From a checkpoint of a small image super-resolution model.
Model: 4.05M parameters, 48-pixel images, norm instancenorm, widths [96, 96, 192].
Training: muon at rate 0.01, 10900 steps.
Rows from block 9, named by matrix and row number. Rows with one number belong to one channel. Each number is 200 + 40 x the weight over its row's rms, rounded and kept within 0 to 999. All counts start at 0. After the name is the row's rms in percent of the matrix's.
# convs0: first 3x3 conv (model.decb.0.1.convs.0.weight, 96x96x3x3), inputs 60-79, a 3x3 kernel for each
# convs1: second 3x3 conv (model.decb.0.1.convs.1.weight, 96x96x3x3, transposed), outputs 60-79, a 3x3 kernel for each
convs0.50,100,200,207,204,243,229,193,188,178,200,173,202,127,175,237,170,183,206,152,182,283,218,170,172,245,175,176,97,216,194,228,194,178,155,201,229,189,216,212,166,230,280,201,269,184,225,314,258,232,245,210,169,224,245,216,196,173,162,210,212,166,223,187,199,153,194,163,87,126,212,152,207,195,245,144,168,171,190,161,177,210,237,203,254,157,189,232,176,151,133,174,252,195,227,124,171,198,187,150,144,194,149,201,219,186,162,242,149,162,154,130,171,102,135,228,215,227,228,129,237,252,147,162,227,243,161,208,225,222,346,231,174,179,200,201,203,211,130,119,249,208,119,252,171,160,234,237,276,216,212,143,186,145,162,197,252,224,207,198,159,217,250,256,261,163,235,266,219,202,204,202,139,150,164,194,138,241,238,147,173,243
convs0.51,099,187,157,177,148,159,183,243,271,171,266,237,156,231,257,181,210,227,225,274,359,318,217,168,324,296,214,176,119,188,201,192,182,191,217,130,222,173,213,167,137,194,157,148,211,219,207,215,193,231,217,174,137,147,179,213,151,113,212,207,257,156,207,138,236,149,138,265,285,141,217,211,195,208,265,211,245,220,165,171,178,79,168,228,192,173,221,203,164,178,183,162,238,202,271,301,209,236,167,155,207,273,265,221,222,233,204,214,172,276,273,210,258,225,190,112,161,290,239,284,255,234,245,240,205,156,214,232,158,249,113,162,275,147,148,165,241,260,248,186,176,232,199,241,207,242,285,300,233,284,281,128,244,199,207,294,210,169,192,221,154,167,224,179,205,219,165,198,229,168,162,195,184,143,196,176,156,191,168,192,234
convs0.52,101,179,181,163,167,211,194,165,166,175,125,218,246,190,217,270,201,206,246,175,220,164,148,218,208,189,197,211,156,205,174,243,218,169,182,181,225,165,296,235,182,191,143,197,242,230,209,202,191,154,190,203,208,238,234,192,142,174,185,203,167,166,145,142,142,155,181,134,218,318,150,196,257,178,226,197,156,164,216,215,155,159,222,223,224,222,182,304,208,214,268,145,197,236,192,229,180,169,179,140,222,174,267,196,155,241,264,196,226,132,221,258,126,164,149,243,249,225,165,189,153,199,136,130,195,190,158,238,202,230,158,208,248,121,103,105,180,167,255,218,221,188,227,199,134,177,190,179,214,212,219,227,173,186,151,241,238,163,215,251,213,186,211,238,237,237,172,194,221,156,248,235,236,148,222,205,246,262,194,226,170
convs0.53,101,204,194,181,189,192,142,209,227,199,252,182,245,168,190,187,159,216,184,191,271,216,160,234,240,180,121,182,235,139,186,133,190,171,233,225,84,214,242,200,202,239,301,207,246,247,194,274,267,248,235,189,145,174,210,213,186,184,242,193,215,187,272,283,194,171,142,269,128,164,216,230,238,187,199,160,204,207,212,217,165,167,149,178,283,188,189,166,206,251,111,237,206,179,227,180,166,176,250,218,159,192,164,138,195,158,219,199,207,281,190,190,189,247,277,147,212,210,259,230,227,168,171,196,200,207,220,153,225,187,217,187,176,177,144,251,206,209,173,179,202,234,275,128,225,227,167,136,232,216,154,193,227,281,253,274,248,244,188,154,239,177,161,161,180,195,213,201,194,255,262,181,193,235,180,190,201,143,259,216,206
convs0.54,099,176,173,222,258,158,240,204,202,229,162,171,198,205,165,184,190,181,243,152,294,260,166,196,276,241,147,182,201,188,194,226,244,210,168,125,168,183,215,164,172,182,221,209,177,152,174,183,217,176,155,197,183,160,223,200,210,177,249,106,221,269,215,171,230,227,165,233,197,103,209,236,163,150,244,285,225,211,189,258,192,225,175,203,206,146,195,191,212,162,194,224,174,124,214,220,254,163,160,201,245,204,227,169,167,237,258,168,176,138,256,267,234,203,283,189,129,221,154,193,101,256,175,149,218,218,158,151,109,206,189,206,215,231,190,186,208,327,209,181,221,254,180,124,151,233,145,173,218,225,193,227,196,154,210,90,160,247,191,162,248,173,186,155,76,77,144,148,169,153,188,292,202,224,128,217,263,191,218,303,196
convs0.55,095,180,197,126,196,226,191,99,138,210,241,153,205,170,216,212,176,158,194,193,248,253,131,184,249,215,194,217,205,207,243,177,181,152,189,217,189,197,322,287,151,232,160,110,176,279,251,242,221,164,170,207,258,188,221,152,123,138,188,173,174,179,167,115,161,274,200,205,352,304,214,155,202,165,163,190,209,133,239,201,104,182,187,169,239,187,133,230,202,185,218,179,216,282,280,195,193,272,175,168,294,226,156,233,239,199,185,180,226,207,174,240,180,145,184,190,158,201,127,203,255,206,219,205,268,174,172,247,168,229,218,199,171,176,160,165,125,234,255,219,320,226,231,170,233,182,198,212,253,221,227,229,329,201,190,289,167,183,166,184,224,171,201,192,163,209,219,200,184,251,150,143,202,209,195,189,145,211,237,231,220
convs0.56,100,219,194,196,153,180,151,126,181,164,135,175,198,182,282,216,253,242,190,158,267,193,240,230,147,210,234,191,256,168,201,203,160,163,185,172,188,148,188,215,218,197,323,172,117,196,185,188,155,157,171,236,223,206,225,172,213,233,224,205,244,139,192,161,191,184,200,107,192,229,225,196,292,140,215,228,204,185,188,169,244,211,173,151,194,169,253,233,204,231,174,177,199,211,171,240,176,180,204,218,196,247,178,191,230,234,198,251,148,209,149,173,211,276,228,143,211,148,166,227,169,183,315,214,189,228,163,188,288,191,181,211,166,264,252,244,182,223,164,179,242,236,183,130,238,184,184,195,194,205,189,185,176,191,226,227,120,177,148,212,194,210,183,175,158,222,142,230,226,255,332,200,169,196,161,216,228,184,195,193,200
convs0.57,107,163,230,249,212,188,201,165,154,193,166,165,185,205,168,199,160,170,204,232,210,163,163,190,164,178,224,259,188,221,213,155,139,200,130,152,196,222,170,186,153,225,342,251,188,152,136,152,160,116,142,131,120,109,133,145,172,217,134,165,207,168,225,211,251,298,235,248,184,176,185,194,223,190,199,222,138,133,131,184,230,207,188,226,216,196,193,277,160,183,155,174,194,228,115,211,234,242,165,199,200,207,284,240,245,243,186,142,152,219,177,181,251,160,282,170,151,236,202,179,239,131,186,202,137,198,266,190,174,154,253,235,190,199,287,260,244,157,176,137,185,199,215,196,223,189,199,251,166,141,188,174,232,261,149,141,165,161,146,182,168,136,197,190,253,171,207,258,182,203,252,229,156,160,159,179,197,197,175,234,175
convs0.58,106,187,218,202,145,104,183,163,144,160,141,134,263,210,188,233,225,184,202,208,204,146,211,255,202,235,273,210,187,115,131,182,125,169,179,160,176,237,201,229,283,288,228,194,213,201,150,183,160,246,174,124,151,154,130,166,199,156,115,121,127,101,156,167,126,202,213,239,229,290,170,214,183,215,184,254,219,178,142,180,185,171,179,226,239,237,192,238,208,204,237,196,215,233,245,215,195,193,270,226,140,141,121,177,174,188,231,161,166,179,185,232,124,125,206,126,145,189,204,250,222,162,276,232,124,222,254,238,252,215,255,168,150,164,192,220,222,177,195,217,190,248,255,233,199,218,188,219,142,145,166,135,152,211,139,163,124,186,189,160,210,185,191,169,274,189,249,309,191,240,213,225,248,183,162,183,147,183,231,195,213
convs0.59,100,221,188,154,208,170,131,177,56,186,203,136,231,243,241,236,214,283,230,212,140,241,184,214,219,211,255,199,194,210,184,246,195,232,216,159,188,225,233,239,198,188,216,157,170,222,204,226,193,135,212,104,221,225,142,176,221,243,160,127,223,158,201,277,184,161,158,183,264,278,115,284,324,209,197,169,237,214,171,166,119,218,219,107,219,201,192,236,251,260,276,167,218,184,200,193,209,170,165,143,183,203,108,196,245,128,183,167,212,194,211,167,191,239,241,232,243,192,146,182,198,196,200,155,180,132,212,242,283,220,219,159,196,181,228,242,272,182,184,186,152,177,164,123,185,241,211,158,212,218,213,122,193,172,179,192,129,161,189,139,180,211,221,284,221,168,191,181,117,204,134,214,221,149,157,200,191,176,255,156,232
convs0.60,100,210,154,182,172,85,166,160,191,213,195,226,184,180,120,218,167,193,171,228,279,233,233,190,164,162,84,188,233,192,163,229,236,168,220,191,168,145,184,166,239,166,224,200,133,277,209,208,239,172,161,181,182,124,176,225,230,205,162,130,186,171,136,186,164,211,194,232,217,198,225,220,200,283,207,220,251,205,154,216,190,157,248,187,267,226,161,249,203,232,171,227,218,194,268,191,206,190,158,220,194,213,240,188,162,184,212,216,163,260,218,155,229,126,97,263,169,165,219,162,167,161,87,238,130,230,262,251,220,215,193,123,182,195,197,204,194,216,265,248,212,228,187,198,229,206,208,218,283,208,223,257,173,187,224,203,194,127,117,149,224,189,226,211,171,139,217,225,165,175,240,140,153,165,157,217,278,218,220,225,172
convs0.61,103,118,154,212,183,208,220,239,185,227,218,92,216,151,182,197,239,206,168,174,159,157,178,252,183,222,247,241,224,228,213,173,171,181,201,163,148,101,143,121,249,229,266,262,226,170,189,167,135,217,251,246,265,230,203,175,247,209,195,254,189,202,153,178,127,110,158,146,147,114,217,173,165,176,153,161,141,209,178,153,194,160,248,193,196,204,238,232,208,170,160,163,122,210,189,169,213,229,203,150,155,136,230,220,285,263,186,284,193,174,142,186,171,221,238,225,156,202,157,174,168,153,221,141,198,145,203,151,272,177,167,313,229,170,184,186,213,206,253,198,220,192,232,154,125,141,153,218,230,133,147,303,215,131,211,153,202,239,225,199,207,198,135,115,212,138,122,144,231,106,141,207,157,176,191,200,216,166,174,238,192
convs0.62,098,210,91,158,195,197,176,193,183,189,166,163,186,137,175,158,227,214,177,149,192,210,85,139,252,284,216,226,160,228,209,187,186,184,218,264,228,159,182,198,280,172,219,227,148,181,247,265,234,257,258,246,181,243,168,207,163,139,164,97,122,219,189,167,206,241,235,230,266,214,153,153,188,193,144,124,235,221,239,206,204,262,177,134,215,96,131,203,99,267,228,183,249,196,185,267,159,166,184,210,177,160,257,242,245,158,201,222,188,228,248,167,182,183,255,166,270,135,208,176,174,176,182,213,201,170,232,180,196,156,240,207,252,178,200,211,294,252,205,207,233,255,165,175,186,224,148,188,181,111,164,170,202,237,213,149,131,143,171,149,191,174,118,192,126,10,178,12,120,150,202,255,205,150,190,204,229,168,200,194,204
convs0.63,098,145,163,202,216,154,155,212,237,213,185,201,160,120,149,196,196,142,198,201,99,139,333,195,119,211,277,164,188,219,157,207,172,157,183,239,210,111,196,198,221,168,202,220,174,165,206,158,202,187,234,192,237,250,229,142,182,147,139,127,207,190,165,238,146,266,207,163,82,151,197,164,198,268,210,193,184,161,157,256,179,201,201,187,138,147,194,182,219,121,164,214,193,204,240,221,177,205,224,186,238,157,206,202,185,187,175,218,184,209,209,274,221,206,162,67,132,129,237,210,161,216,216,226,267,318,264,212,156,215,198,101,84,187,205,164,254,168,205,179,183,238,215,236,258,175,170,226,254,250,138,236,152,134,195,214,178,201,164,210,287,285,225,263,231,142,220,130,214,161,95,206,258,132,175,215,144,130,149,191,216
convs0.64,098,211,119,167,204,172,168,239,259,122,212,185,167,214,246,160,268,202,211,230,265,269,211,245,306,189,147,158,184,198,147,208,214,194,193,228,232,188,134,164,205,112,160,262,253,195,219,167,154,223,273,117,238,151,148,159,158,187,177,187,190,258,170,206,203,203,233,179,237,184,209,163,174,141,155,157,216,256,165,153,168,150,222,163,175,181,179,246,176,159,166,205,274,182,167,251,196,187,168,214,144,235,239,167,211,182,193,203,284,220,215,215,201,184,200,254,252,137,235,119,159,237,213,283,193,253,265,145,216,165,231,268,234,217,199,181,257,248,286,225,150,238,220,160,214,147,186,191,205,197,250,241,251,279,170,144,190,199,259,195,229,254,170,214,167,109,187,266,193,130,94,129,264,189,196,208,267,222,160,97,236
convs0.65,095,241,171,190,171,200,212,222,200,242,194,166,198,252,154,179,246,192,155,139,248,275,238,219,245,326,237,270,188,242,217,223,162,152,252,191,159,255,267,144,189,147,180,151,155,188,252,203,158,251,203,230,268,247,268,249,235,198,169,185,290,244,196,226,193,295,192,215,267,88,217,188,203,181,169,199,223,186,203,259,148,182,188,181,107,217,177,163,234,234,230,236,242,202,218,241,137,280,191,154,185,187,207,142,164,229,210,208,220,167,171,175,188,146,135,189,171,160,242,241,267,163,168,211,170,135,165,190,128,164,169,151,146,172,139,190,194,243,173,251,210,236,189,170,188,103,130,155,124,194,239,164,215,182,253,152,164,234,130,223,169,204,197,234,89,115,137,173,245,160,172,195,177,201,177,182,205,186,146,215,168
convs0.66,102,232,179,116,166,158,194,240,231,217,195,216,239,162,215,263,219,205,228,161,243,216,240,176,258,284,192,255,244,182,211,169,174,143,233,200,221,193,180,269,316,188,127,213,247,267,232,220,194,181,245,182,210,162,191,207,205,148,154,250,282,237,192,126,183,169,174,127,168,213,181,170,169,194,281,235,145,186,236,213,144,151,201,181,174,166,229,268,207,231,226,192,236,161,193,158,162,226,171,104,198,237,171,183,150,239,164,150,127,205,214,215,236,233,149,157,212,216,195,147,203,229,156,220,230,171,208,178,229,105,118,251,306,251,170,139,192,207,246,250,200,171,194,168,198,216,165,168,131,190,223,221,147,166,189,180,161,213,155,261,243,192,231,186,140,192,132,264,178,243,238,163,207,221,193,223,215,169,254,163,110
convs0.67,102,108,187,182,189,204,265,150,166,148,260,167,221,173,192,213,166,131,179,228,238,195,185,193,192,185,163,223,177,138,184,155,150,181,193,160,184,187,181,158,153,117,181,135,178,207,183,249,179,150,233,162,180,170,160,156,181,138,167,241,172,164,233,228,148,128,164,222,161,124,233,239,173,187,192,166,186,158,220,205,248,190,241,108,129,221,162,145,231,183,136,178,188,183,275,225,244,186,187,197,138,173,137,127,152,152,215,178,162,203,161,208,266,252,227,208,133,154,239,250,168,249,285,202,239,216,222,156,161,191,166,212,177,204,175,175,201,78,166,261,287,187,201,132,140,177,139,214,167,192,238,224,198,205,186,205,140,239,226,246,265,226,197,187,182,200,214,246,204,189,323,239,208,189,148,212,231,191,200,162,188
convs0.68,097,186,228,198,148,160,194,165,213,229,209,226,233,171,193,197,167,171,251,222,262,232,216,283,243,237,232,183,245,199,237,238,200,177,213,171,183,204,207,189,189,120,311,133,150,190,258,278,205,191,243,187,174,242,209,190,157,110,122,197,114,169,186,252,201,199,195,215,205,149,157,116,245,216,235,187,142,202,212,251,295,202,207,143,233,168,143,176,171,177,89,164,223,282,158,180,240,167,158,205,256,188,207,163,172,174,115,115,255,244,212,218,226,211,212,220,193,178,186,216,246,230,146,179,199,224,221,206,205,243,277,198,191,226,259,216,172,207,161,170,123,190,210,209,226,181,200,155,145,264,194,132,226,223,182,187,162,172,130,213,88,155,237,286,92,118,134,257,160,152,318,204,210,178,221,240,187,247,208,214,205
convs1.50,117,248,192,180,244,198,194,220,156,189,197,160,158,187,206,197,177,204,237,212,191,209,219,201,193,171,180,217,220,267,170,269,212,206,310,284,246,181,246,223,248,225,160,252,236,206,264,143,232,210,127,189,164,186,115,219,200,186,240,209,218,165,211,201,195,161,184,217,325,225,182,270,251,199,193,178,180,194,206,237,198,211,199,293,175,203,242,176,234,171,169,205,231,203,159,179,201,217,206,191,214,199,161,222,214,216,220,186,168,90,204,205,168,298,243,251,311,317,296,299,269,213,263,306,232,197,184,230,190,246,192,207,223,201,188,199,182,133,216,269,193,209,180,161,161,206,173,251,236,133,206,184,221,213,156,207,254,166,214,227,160,176,202,200,159,207,183,172,185,176,196,164,231,173,177,183,190,186,215,241,180
convs1.51,094,226,169,203,258,284,242,236,300,206,220,230,104,221,171,134,132,99,157,197,203,200,107,162,243,89,103,114,271,229,259,284,229,198,260,254,262,210,261,205,231,223,158,174,195,230,238,225,237,256,154,194,219,186,233,221,192,188,188,228,231,310,253,153,133,131,149,175,198,192,150,156,246,249,265,262,278,236,218,241,136,213,178,215,209,183,212,146,148,187,254,249,192,210,188,171,225,216,217,225,209,200,185,215,194,225,167,216,161,162,253,235,167,199,196,174,201,227,155,227,174,204,132,143,229,210,147,212,224,232,155,222,244,139,184,148,172,194,224,224,175,193,212,311,216,229,113,165,171,211,167,129,172,143,182,236,159,190,174,208,171,157,202,240,254,215,203,223,242,209,239,275,181,188,238,222,217,214,230,213,230
convs1.52,106,249,163,160,301,236,242,224,228,218,201,322,190,159,275,181,191,204,189,204,192,217,195,227,302,176,160,250,207,252,202,208,166,119,196,112,101,169,243,229,271,236,146,142,173,221,216,177,236,202,222,219,205,203,251,229,214,227,261,232,293,180,130,154,241,197,229,180,178,224,240,208,222,232,200,138,179,169,220,171,219,188,190,275,178,153,216,105,206,190,236,223,210,181,246,230,211,176,184,208,221,154,175,246,270,224,257,144,146,172,219,161,165,249,180,189,200,208,291,282,221,190,220,198,212,168,214,202,180,203,140,259,270,150,278,160,240,116,222,257,227,147,169,303,212,185,113,169,232,196,255,196,182,234,186,255,180,175,238,208,133,168,188,205,172,223,182,175,202,194,251,167,178,225,194,163,185,259,162,192,242
convs1.53,102,185,188,213,216,256,76,222,204,191,273,238,216,200,161,257,145,180,214,201,256,293,159,149,162,162,173,151,271,221,214,233,240,231,208,188,215,258,142,115,227,225,255,168,201,205,158,199,196,189,196,139,168,169,180,181,106,195,153,149,118,175,250,266,140,169,137,156,194,152,140,193,216,234,153,228,236,199,190,222,220,240,201,119,86,323,294,278,213,288,197,201,255,205,239,147,198,212,207,202,190,213,197,207,251,219,169,237,203,156,197,239,229,242,267,252,235,161,223,178,163,172,224,207,253,225,161,109,238,151,237,256,173,246,140,224,205,210,132,182,175,241,300,242,267,184,166,182,251,182,175,190,198,184,191,167,201,200,149,155,235,137,142,206,174,164,184,249,252,237,272,223,146,194,249,135,176,141,170,194,182
convs1.54,101,284,225,135,293,234,120,206,257,230,166,235,194,258,284,229,171,218,232,162,192,225,97,158,212,201,170,260,231,214,280,228,171,224,222,218,193,207,236,246,218,182,137,238,291,241,268,190,242,188,157,182,185,206,159,258,200,145,220,265,264,169,248,189,259,204,196,239,292,184,164,215,282,265,238,208,223,169,148,181,216,189,176,227,215,236,222,271,219,120,213,222,238,192,220,276,185,285,192,182,243,197,166,197,258,223,198,199,240,211,187,163,235,236,238,204,255,260,248,136,130,286,215,213,240,280,259,213,183,251,263,232,181,200,263,267,194,172,211,272,260,213,200,280,193,140,172,193,161,198,192,195,251,196,258,201,158,247,273,198,220,189,228,209,153,185,221,151,174,248,191,216,164,235,148,194,184,220,200,198,266
convs1.55,097,219,253,206,234,257,272,173,300,254,171,235,175,179,208,215,212,152,115,177,189,201,165,257,264,167,237,246,171,182,228,239,242,201,269,157,219,155,265,201,271,266,235,107,153,257,144,190,194,113,162,215,223,247,223,195,204,211,256,241,201,274,219,147,170,246,97,219,260,253,221,160,194,185,229,176,173,220,249,204,204,190,236,197,270,95,231,179,191,232,209,198,188,246,148,202,163,168,156,148,185,198,173,208,281,181,199,199,164,208,284,225,157,241,190,219,279,239,241,192,225,235,201,209,190,173,205,194,219,221,244,150,261,204,151,200,166,188,212,252,209,174,226,220,198,181,222,180,249,249,158,201,177,165,238,230,247,291,251,184,140,154,145,153,228,220,208,221,201,199,170,185,214,207,154,256,273,210,209,199,217
convs1.56,100,171,216,209,159,130,135,167,252,211,234,242,206,177,153,187,178,211,183,162,173,233,248,248,190,205,187,190,168,156,180,208,240,269,155,232,172,216,167,196,232,246,292,205,178,216,173,188,131,148,210,194,106,131,196,181,168,227,256,172,149,167,171,207,235,240,233,212,160,271,167,130,170,225,223,258,179,153,195,162,213,261,276,157,213,145,231,259,129,263,181,203,203,213,210,197,285,165,187,181,195,199,199,182,170,172,223,267,241,187,216,153,164,226,204,191,234,222,322,280,262,221,258,208,194,275,213,218,304,224,188,186,185,197,159,184,199,164,223,234,252,272,281,192,175,162,199,239,282,205,149,209,162,198,201,236,185,282,209,207,198,171,239,214,185,163,224,239,205,157,222,251,181,236,215,142,258,185,234,227,195
convs1.57,102,157,196,254,177,161,210,189,179,259,174,230,161,89,188,186,227,208,183,227,206,263,180,201,217,197,187,187,213,225,245,195,203,229,183,219,249,169,114,178,213,222,282,265,168,164,183,213,217,175,199,139,215,244,214,226,162,180,222,194,197,188,210,292,207,240,194,184,223,144,230,146,178,180,217,284,185,166,190,192,221,242,119,181,182,193,229,251,161,211,204,220,192,186,228,229,190,229,249,238,169,129,152,173,233,199,266,149,196,129,221,193,217,254,193,196,219,189,172,235,184,165,246,190,73,149,138,123,174,227,196,242,131,250,181,219,247,147,149,249,228,285,281,170,205,201,269,287,178,214,157,184,216,184,243,160,225,231,222,203,189,147,162,179,184,188,166,270,231,133,179,170,166,150,280,218,190,204,270,184,166
convs1.58,107,244,213,204,257,202,169,175,129,175,193,194,131,174,257,230,161,253,254,203,206,225,224,266,248,190,277,250,189,223,221,120,197,217,159,167,170,175,187,155,129,120,72,113,87,159,221,247,226,167,221,219,210,168,198,183,179,213,201,192,229,250,247,212,177,182,204,160,121,188,105,177,231,135,179,207,224,234,188,139,211,182,229,178,142,124,126,152,145,241,214,159,186,207,136,143,214,169,207,220,235,270,202,192,141,214,260,207,137,172,198,191,165,194,184,152,173,179,201,205,152,190,190,177,200,208,215,182,227,125,194,188,114,209,130,143,175,253,230,221,218,227,220,251,185,261,254,283,213,218,201,189,152,184,250,202,197,246,170,205,231,184,239,175,211,185,194,254,191,259,304,182,253,242,212,206,248,240,232,214,257
convs1.59,086,166,207,163,209,161,253,254,206,223,201,149,221,236,175,205,161,179,230,173,196,249,205,229,233,175,207,171,213,136,157,166,140,193,237,206,216,209,246,221,169,118,225,161,215,198,165,230,128,196,176,194,222,230,205,191,175,248,249,185,234,230,255,277,198,137,257,164,200,294,182,226,254,244,189,253,171,205,229,240,186,282,270,99,239,200,178,194,226,190,181,236,201,174,271,259,212,253,202,208,200,206,168,197,177,197,252,204,194,165,198,260,233,224,296,195,241,226,213,256,183,209,257,240,231,287,196,146,322,254,210,183,93,180,180,102,233,219,189,253,170,163,162,158,114,264,202,160,238,181,110,163,172,166,208,132,233,238,213,249,296,215,222,211,237,220,207,225,223,175,174,200,165,157,206,175,247,226,244,211,202
convs1.60,101,158,167,187,292,192,146,229,213,207,324,244,224,251,228,167,167,121,206,198,204,192,151,184,181,126,198,202,239,198,193,213,183,166,205,207,161,152,219,224,228,261,221,211,162,217,188,241,230,252,256,257,165,230,276,188,260,196,214,238,254,184,229,196,180,243,172,184,168,233,196,111,336,248,176,142,234,217,184,168,180,118,178,215,236,155,181,201,154,229,140,252,228,215,261,210,148,243,131,161,258,181,227,169,158,224,166,236,230,166,219,147,150,211,120,222,255,144,198,180,177,224,208,202,177,145,229,219,184,148,198,230,231,163,123,176,220,160,163,239,96,187,202,189,201,160,187,202,226,200,248,157,205,229,121,187,134,240,197,177,221,158,197,231,175,208,186,210,263,213,260,197,163,149,212,192,210,192,174,299,302
convs1.61,106,255,191,157,185,154,177,183,197,165,226,168,269,188,216,305,158,180,169,156,161,212,260,195,197,184,240,233,216,239,236,240,235,224,202,203,182,219,157,213,218,173,301,201,196,220,135,169,160,171,211,167,248,248,247,222,230,228,247,151,191,118,137,233,203,145,207,165,164,218,236,141,165,212,197,183,208,137,172,227,240,191,218,203,248,197,155,317,223,251,202,184,232,187,262,256,145,181,160,168,185,207,232,223,294,205,227,256,217,197,157,237,217,112,235,206,109,165,197,186,257,150,212,247,185,205,172,168,256,143,205,193,206,196,177,272,181,203,162,251,239,237,211,192,248,205,206,94,169,223,153,183,157,228,228,182,223,140,190,234,192,190,225,190,222,189,154,239,205,175,231,183,212,179,290,172,153,254,158,175,248
convs1.62,097,208,208,193,218,264,251,187,272,190,116,179,208,201,231,251,157,207,242,184,173,194,222,200,179,195,261,253,209,181,245,199,213,231,251,200,235,183,187,261,177,210,230,214,188,239,252,238,204,157,154,158,168,143,204,163,208,250,260,260,153,167,222,234,159,237,195,127,254,187,150,186,202,176,200,144,232,161,207,248,209,203,240,207,283,197,209,274,143,191,208,213,277,118,176,88,142,179,194,128,220,256,208,231,301,175,176,231,196,129,171,215,173,216,171,268,261,184,227,149,204,260,217,245,204,257,217,189,214,188,255,170,242,239,168,215,212,214,240,205,198,211,162,120,149,194,284,228,233,216,178,145,175,161,164,263,227,234,287,229,270,301,299,187,122,147,247,195,165,163,199,211,199,226,229,231,241,167,213,183,222
convs1.63,108,252,251,260,217,183,204,171,161,252,121,171,183,136,169,224,150,184,154,219,162,247,263,116,103,270,295,239,243,181,196,195,172,139,251,214,209,191,190,241,166,237,246,180,207,222,208,172,192,174,142,151,245,157,181,128,169,171,176,261,227,191,205,213,268,181,248,214,100,189,173,223,149,163,212,221,209,185,191,193,180,240,237,262,191,202,148,203,196,252,212,248,220,65,181,197,215,203,192,206,253,157,241,161,182,229,228,126,162,210,277,250,233,315,246,219,172,175,200,134,133,143,161,233,274,176,127,215,236,198,220,197,266,188,218,195,184,222,199,107,181,261,122,164,161,195,274,143,237,239,184,244,211,135,184,150,199,191,188,182,243,290,191,203,146,233,143,233,255,240,193,272,239,225,175,258,169,141,238,193,191
convs1.64,085,271,187,173,261,156,143,209,223,239,258,167,175,229,207,212,175,206,173,197,226,193,144,201,225,156,143,146,142,208,204,102,133,219,179,162,185,170,187,167,169,176,185,242,198,176,203,231,188,247,167,139,270,173,179,187,188,161,272,202,246,203,226,236,201,182,279,218,204,265,212,213,226,257,229,271,244,179,263,227,253,173,207,105,242,172,220,204,264,274,252,162,166,222,193,262,290,232,228,250,223,212,175,235,276,209,184,238,179,208,197,199,211,186,181,241,244,194,189,182,202,286,207,244,244,155,142,209,191,129,264,220,139,212,178,193,218,153,164,188,193,122,171,183,191,205,193,211,206,187,221,174,186,224,242,191,258,270,232,156,170,224,258,268,128,145,199,224,246,191,233,200,216,228,161,141,249,90,185,134,185
convs1.65,094,236,256,239,240,272,237,186,184,161,194,254,184,202,279,190,251,235,184,158,106,188,168,163,191,158,144,237,247,158,211,185,212,176,152,226,176,278,267,208,235,234,172,160,204,110,177,165,155,242,115,154,175,172,211,226,223,212,166,234,204,165,156,167,159,233,221,183,217,194,165,210,160,237,172,176,178,305,327,217,271,199,211,211,253,260,239,195,208,215,261,176,179,236,228,193,165,211,140,168,241,183,220,198,248,223,186,212,186,213,246,193,206,256,209,200,272,186,175,187,208,204,182,212,148,77,196,290,300,190,214,208,239,263,180,243,219,242,201,224,177,207,167,190,184,172,149,223,176,188,145,169,154,223,253,259,201,231,216,148,241,260,216,131,153,164,156,177,193,145,208,155,162,217,169,230,244,160,261,184,205
convs1.66,114,159,146,153,152,188,280,242,283,227,188,256,274,169,150,240,210,120,164,183,172,118,182,195,202,206,170,177,161,177,217,191,184,207,216,172,201,145,152,189,153,154,155,186,199,220,246,252,211,203,179,233,183,246,209,198,159,173,220,210,304,204,227,166,196,197,246,154,218,215,216,217,203,214,257,199,178,224,237,258,114,194,226,145,252,163,185,159,259,265,256,120,215,175,227,265,167,211,204,159,155,258,183,208,279,261,204,202,157,172,253,200,203,201,162,224,243,160,185,199,149,197,226,201,142,171,242,209,230,166,232,296,295,252,176,210,201,230,211,248,185,138,216,237,226,191,143,211,228,208,223,206,250,236,223,234,202,210,278,219,165,229,214,221,218,189,206,192,183,214,268,233,241,120,209,204,122,148,228,196,156
convs1.67,105,212,181,158,105,196,145,142,150,131,177,257,173,158,181,167,227,234,194,174,188,214,165,158,181,194,164,227,197,149,199,171,125,162,132,147,162,178,122,220,167,95,140,263,187,198,223,171,197,155,242,145,216,246,190,169,159,210,140,183,164,166,200,174,236,167,68,180,179,138,184,140,166,189,154,181,288,211,296,169,204,216,263,199,213,225,177,229,204,193,221,184,267,228,255,207,179,225,221,197,211,150,162,153,196,174,209,190,167,184,163,209,229,206,188,222,270,223,201,188,262,159,154,147,112,163,220,186,231,172,208,121,148,174,187,149,224,191,166,262,229,185,203,237,181,171,227,227,142,223,199,256,212,196,185,189,217,137,102,122,131,149,181,177,203,173,211,276,226,205,224,231,189,135,194,171,83,220,170,213,259
convs1.68,116,161,223,254,209,204,274,200,264,238,226,242,184,203,174,134,296,103,158,162,167,244,124,191,211,120,197,193,166,247,233,167,214,204,201,186,202,252,216,272,226,265,235,218,222,185,209,173,205,229,174,227,164,216,236,229,182,196,259,201,212,235,260,224,226,204,146,227,180,125,180,158,224,221,221,211,251,203,180,130,153,195,215,238,184,207,280,282,154,186,207,156,280,273,206,220,206,250,149,278,246,251,290,190,145,172,188,184,159,232,176,160,184,123,178,177,269,138,181,162,202,241,230,183,172,116,146,198,193,208,279,223,208,175,163,213,219,218,264,247,259,283,216,242,176,113,215,235,179,179,149,304,155,240,154,186,233,205,256,188,176,224,188,182,162,134,287,251,147,243,200,173,167,210,215,216,178,124,166,210,155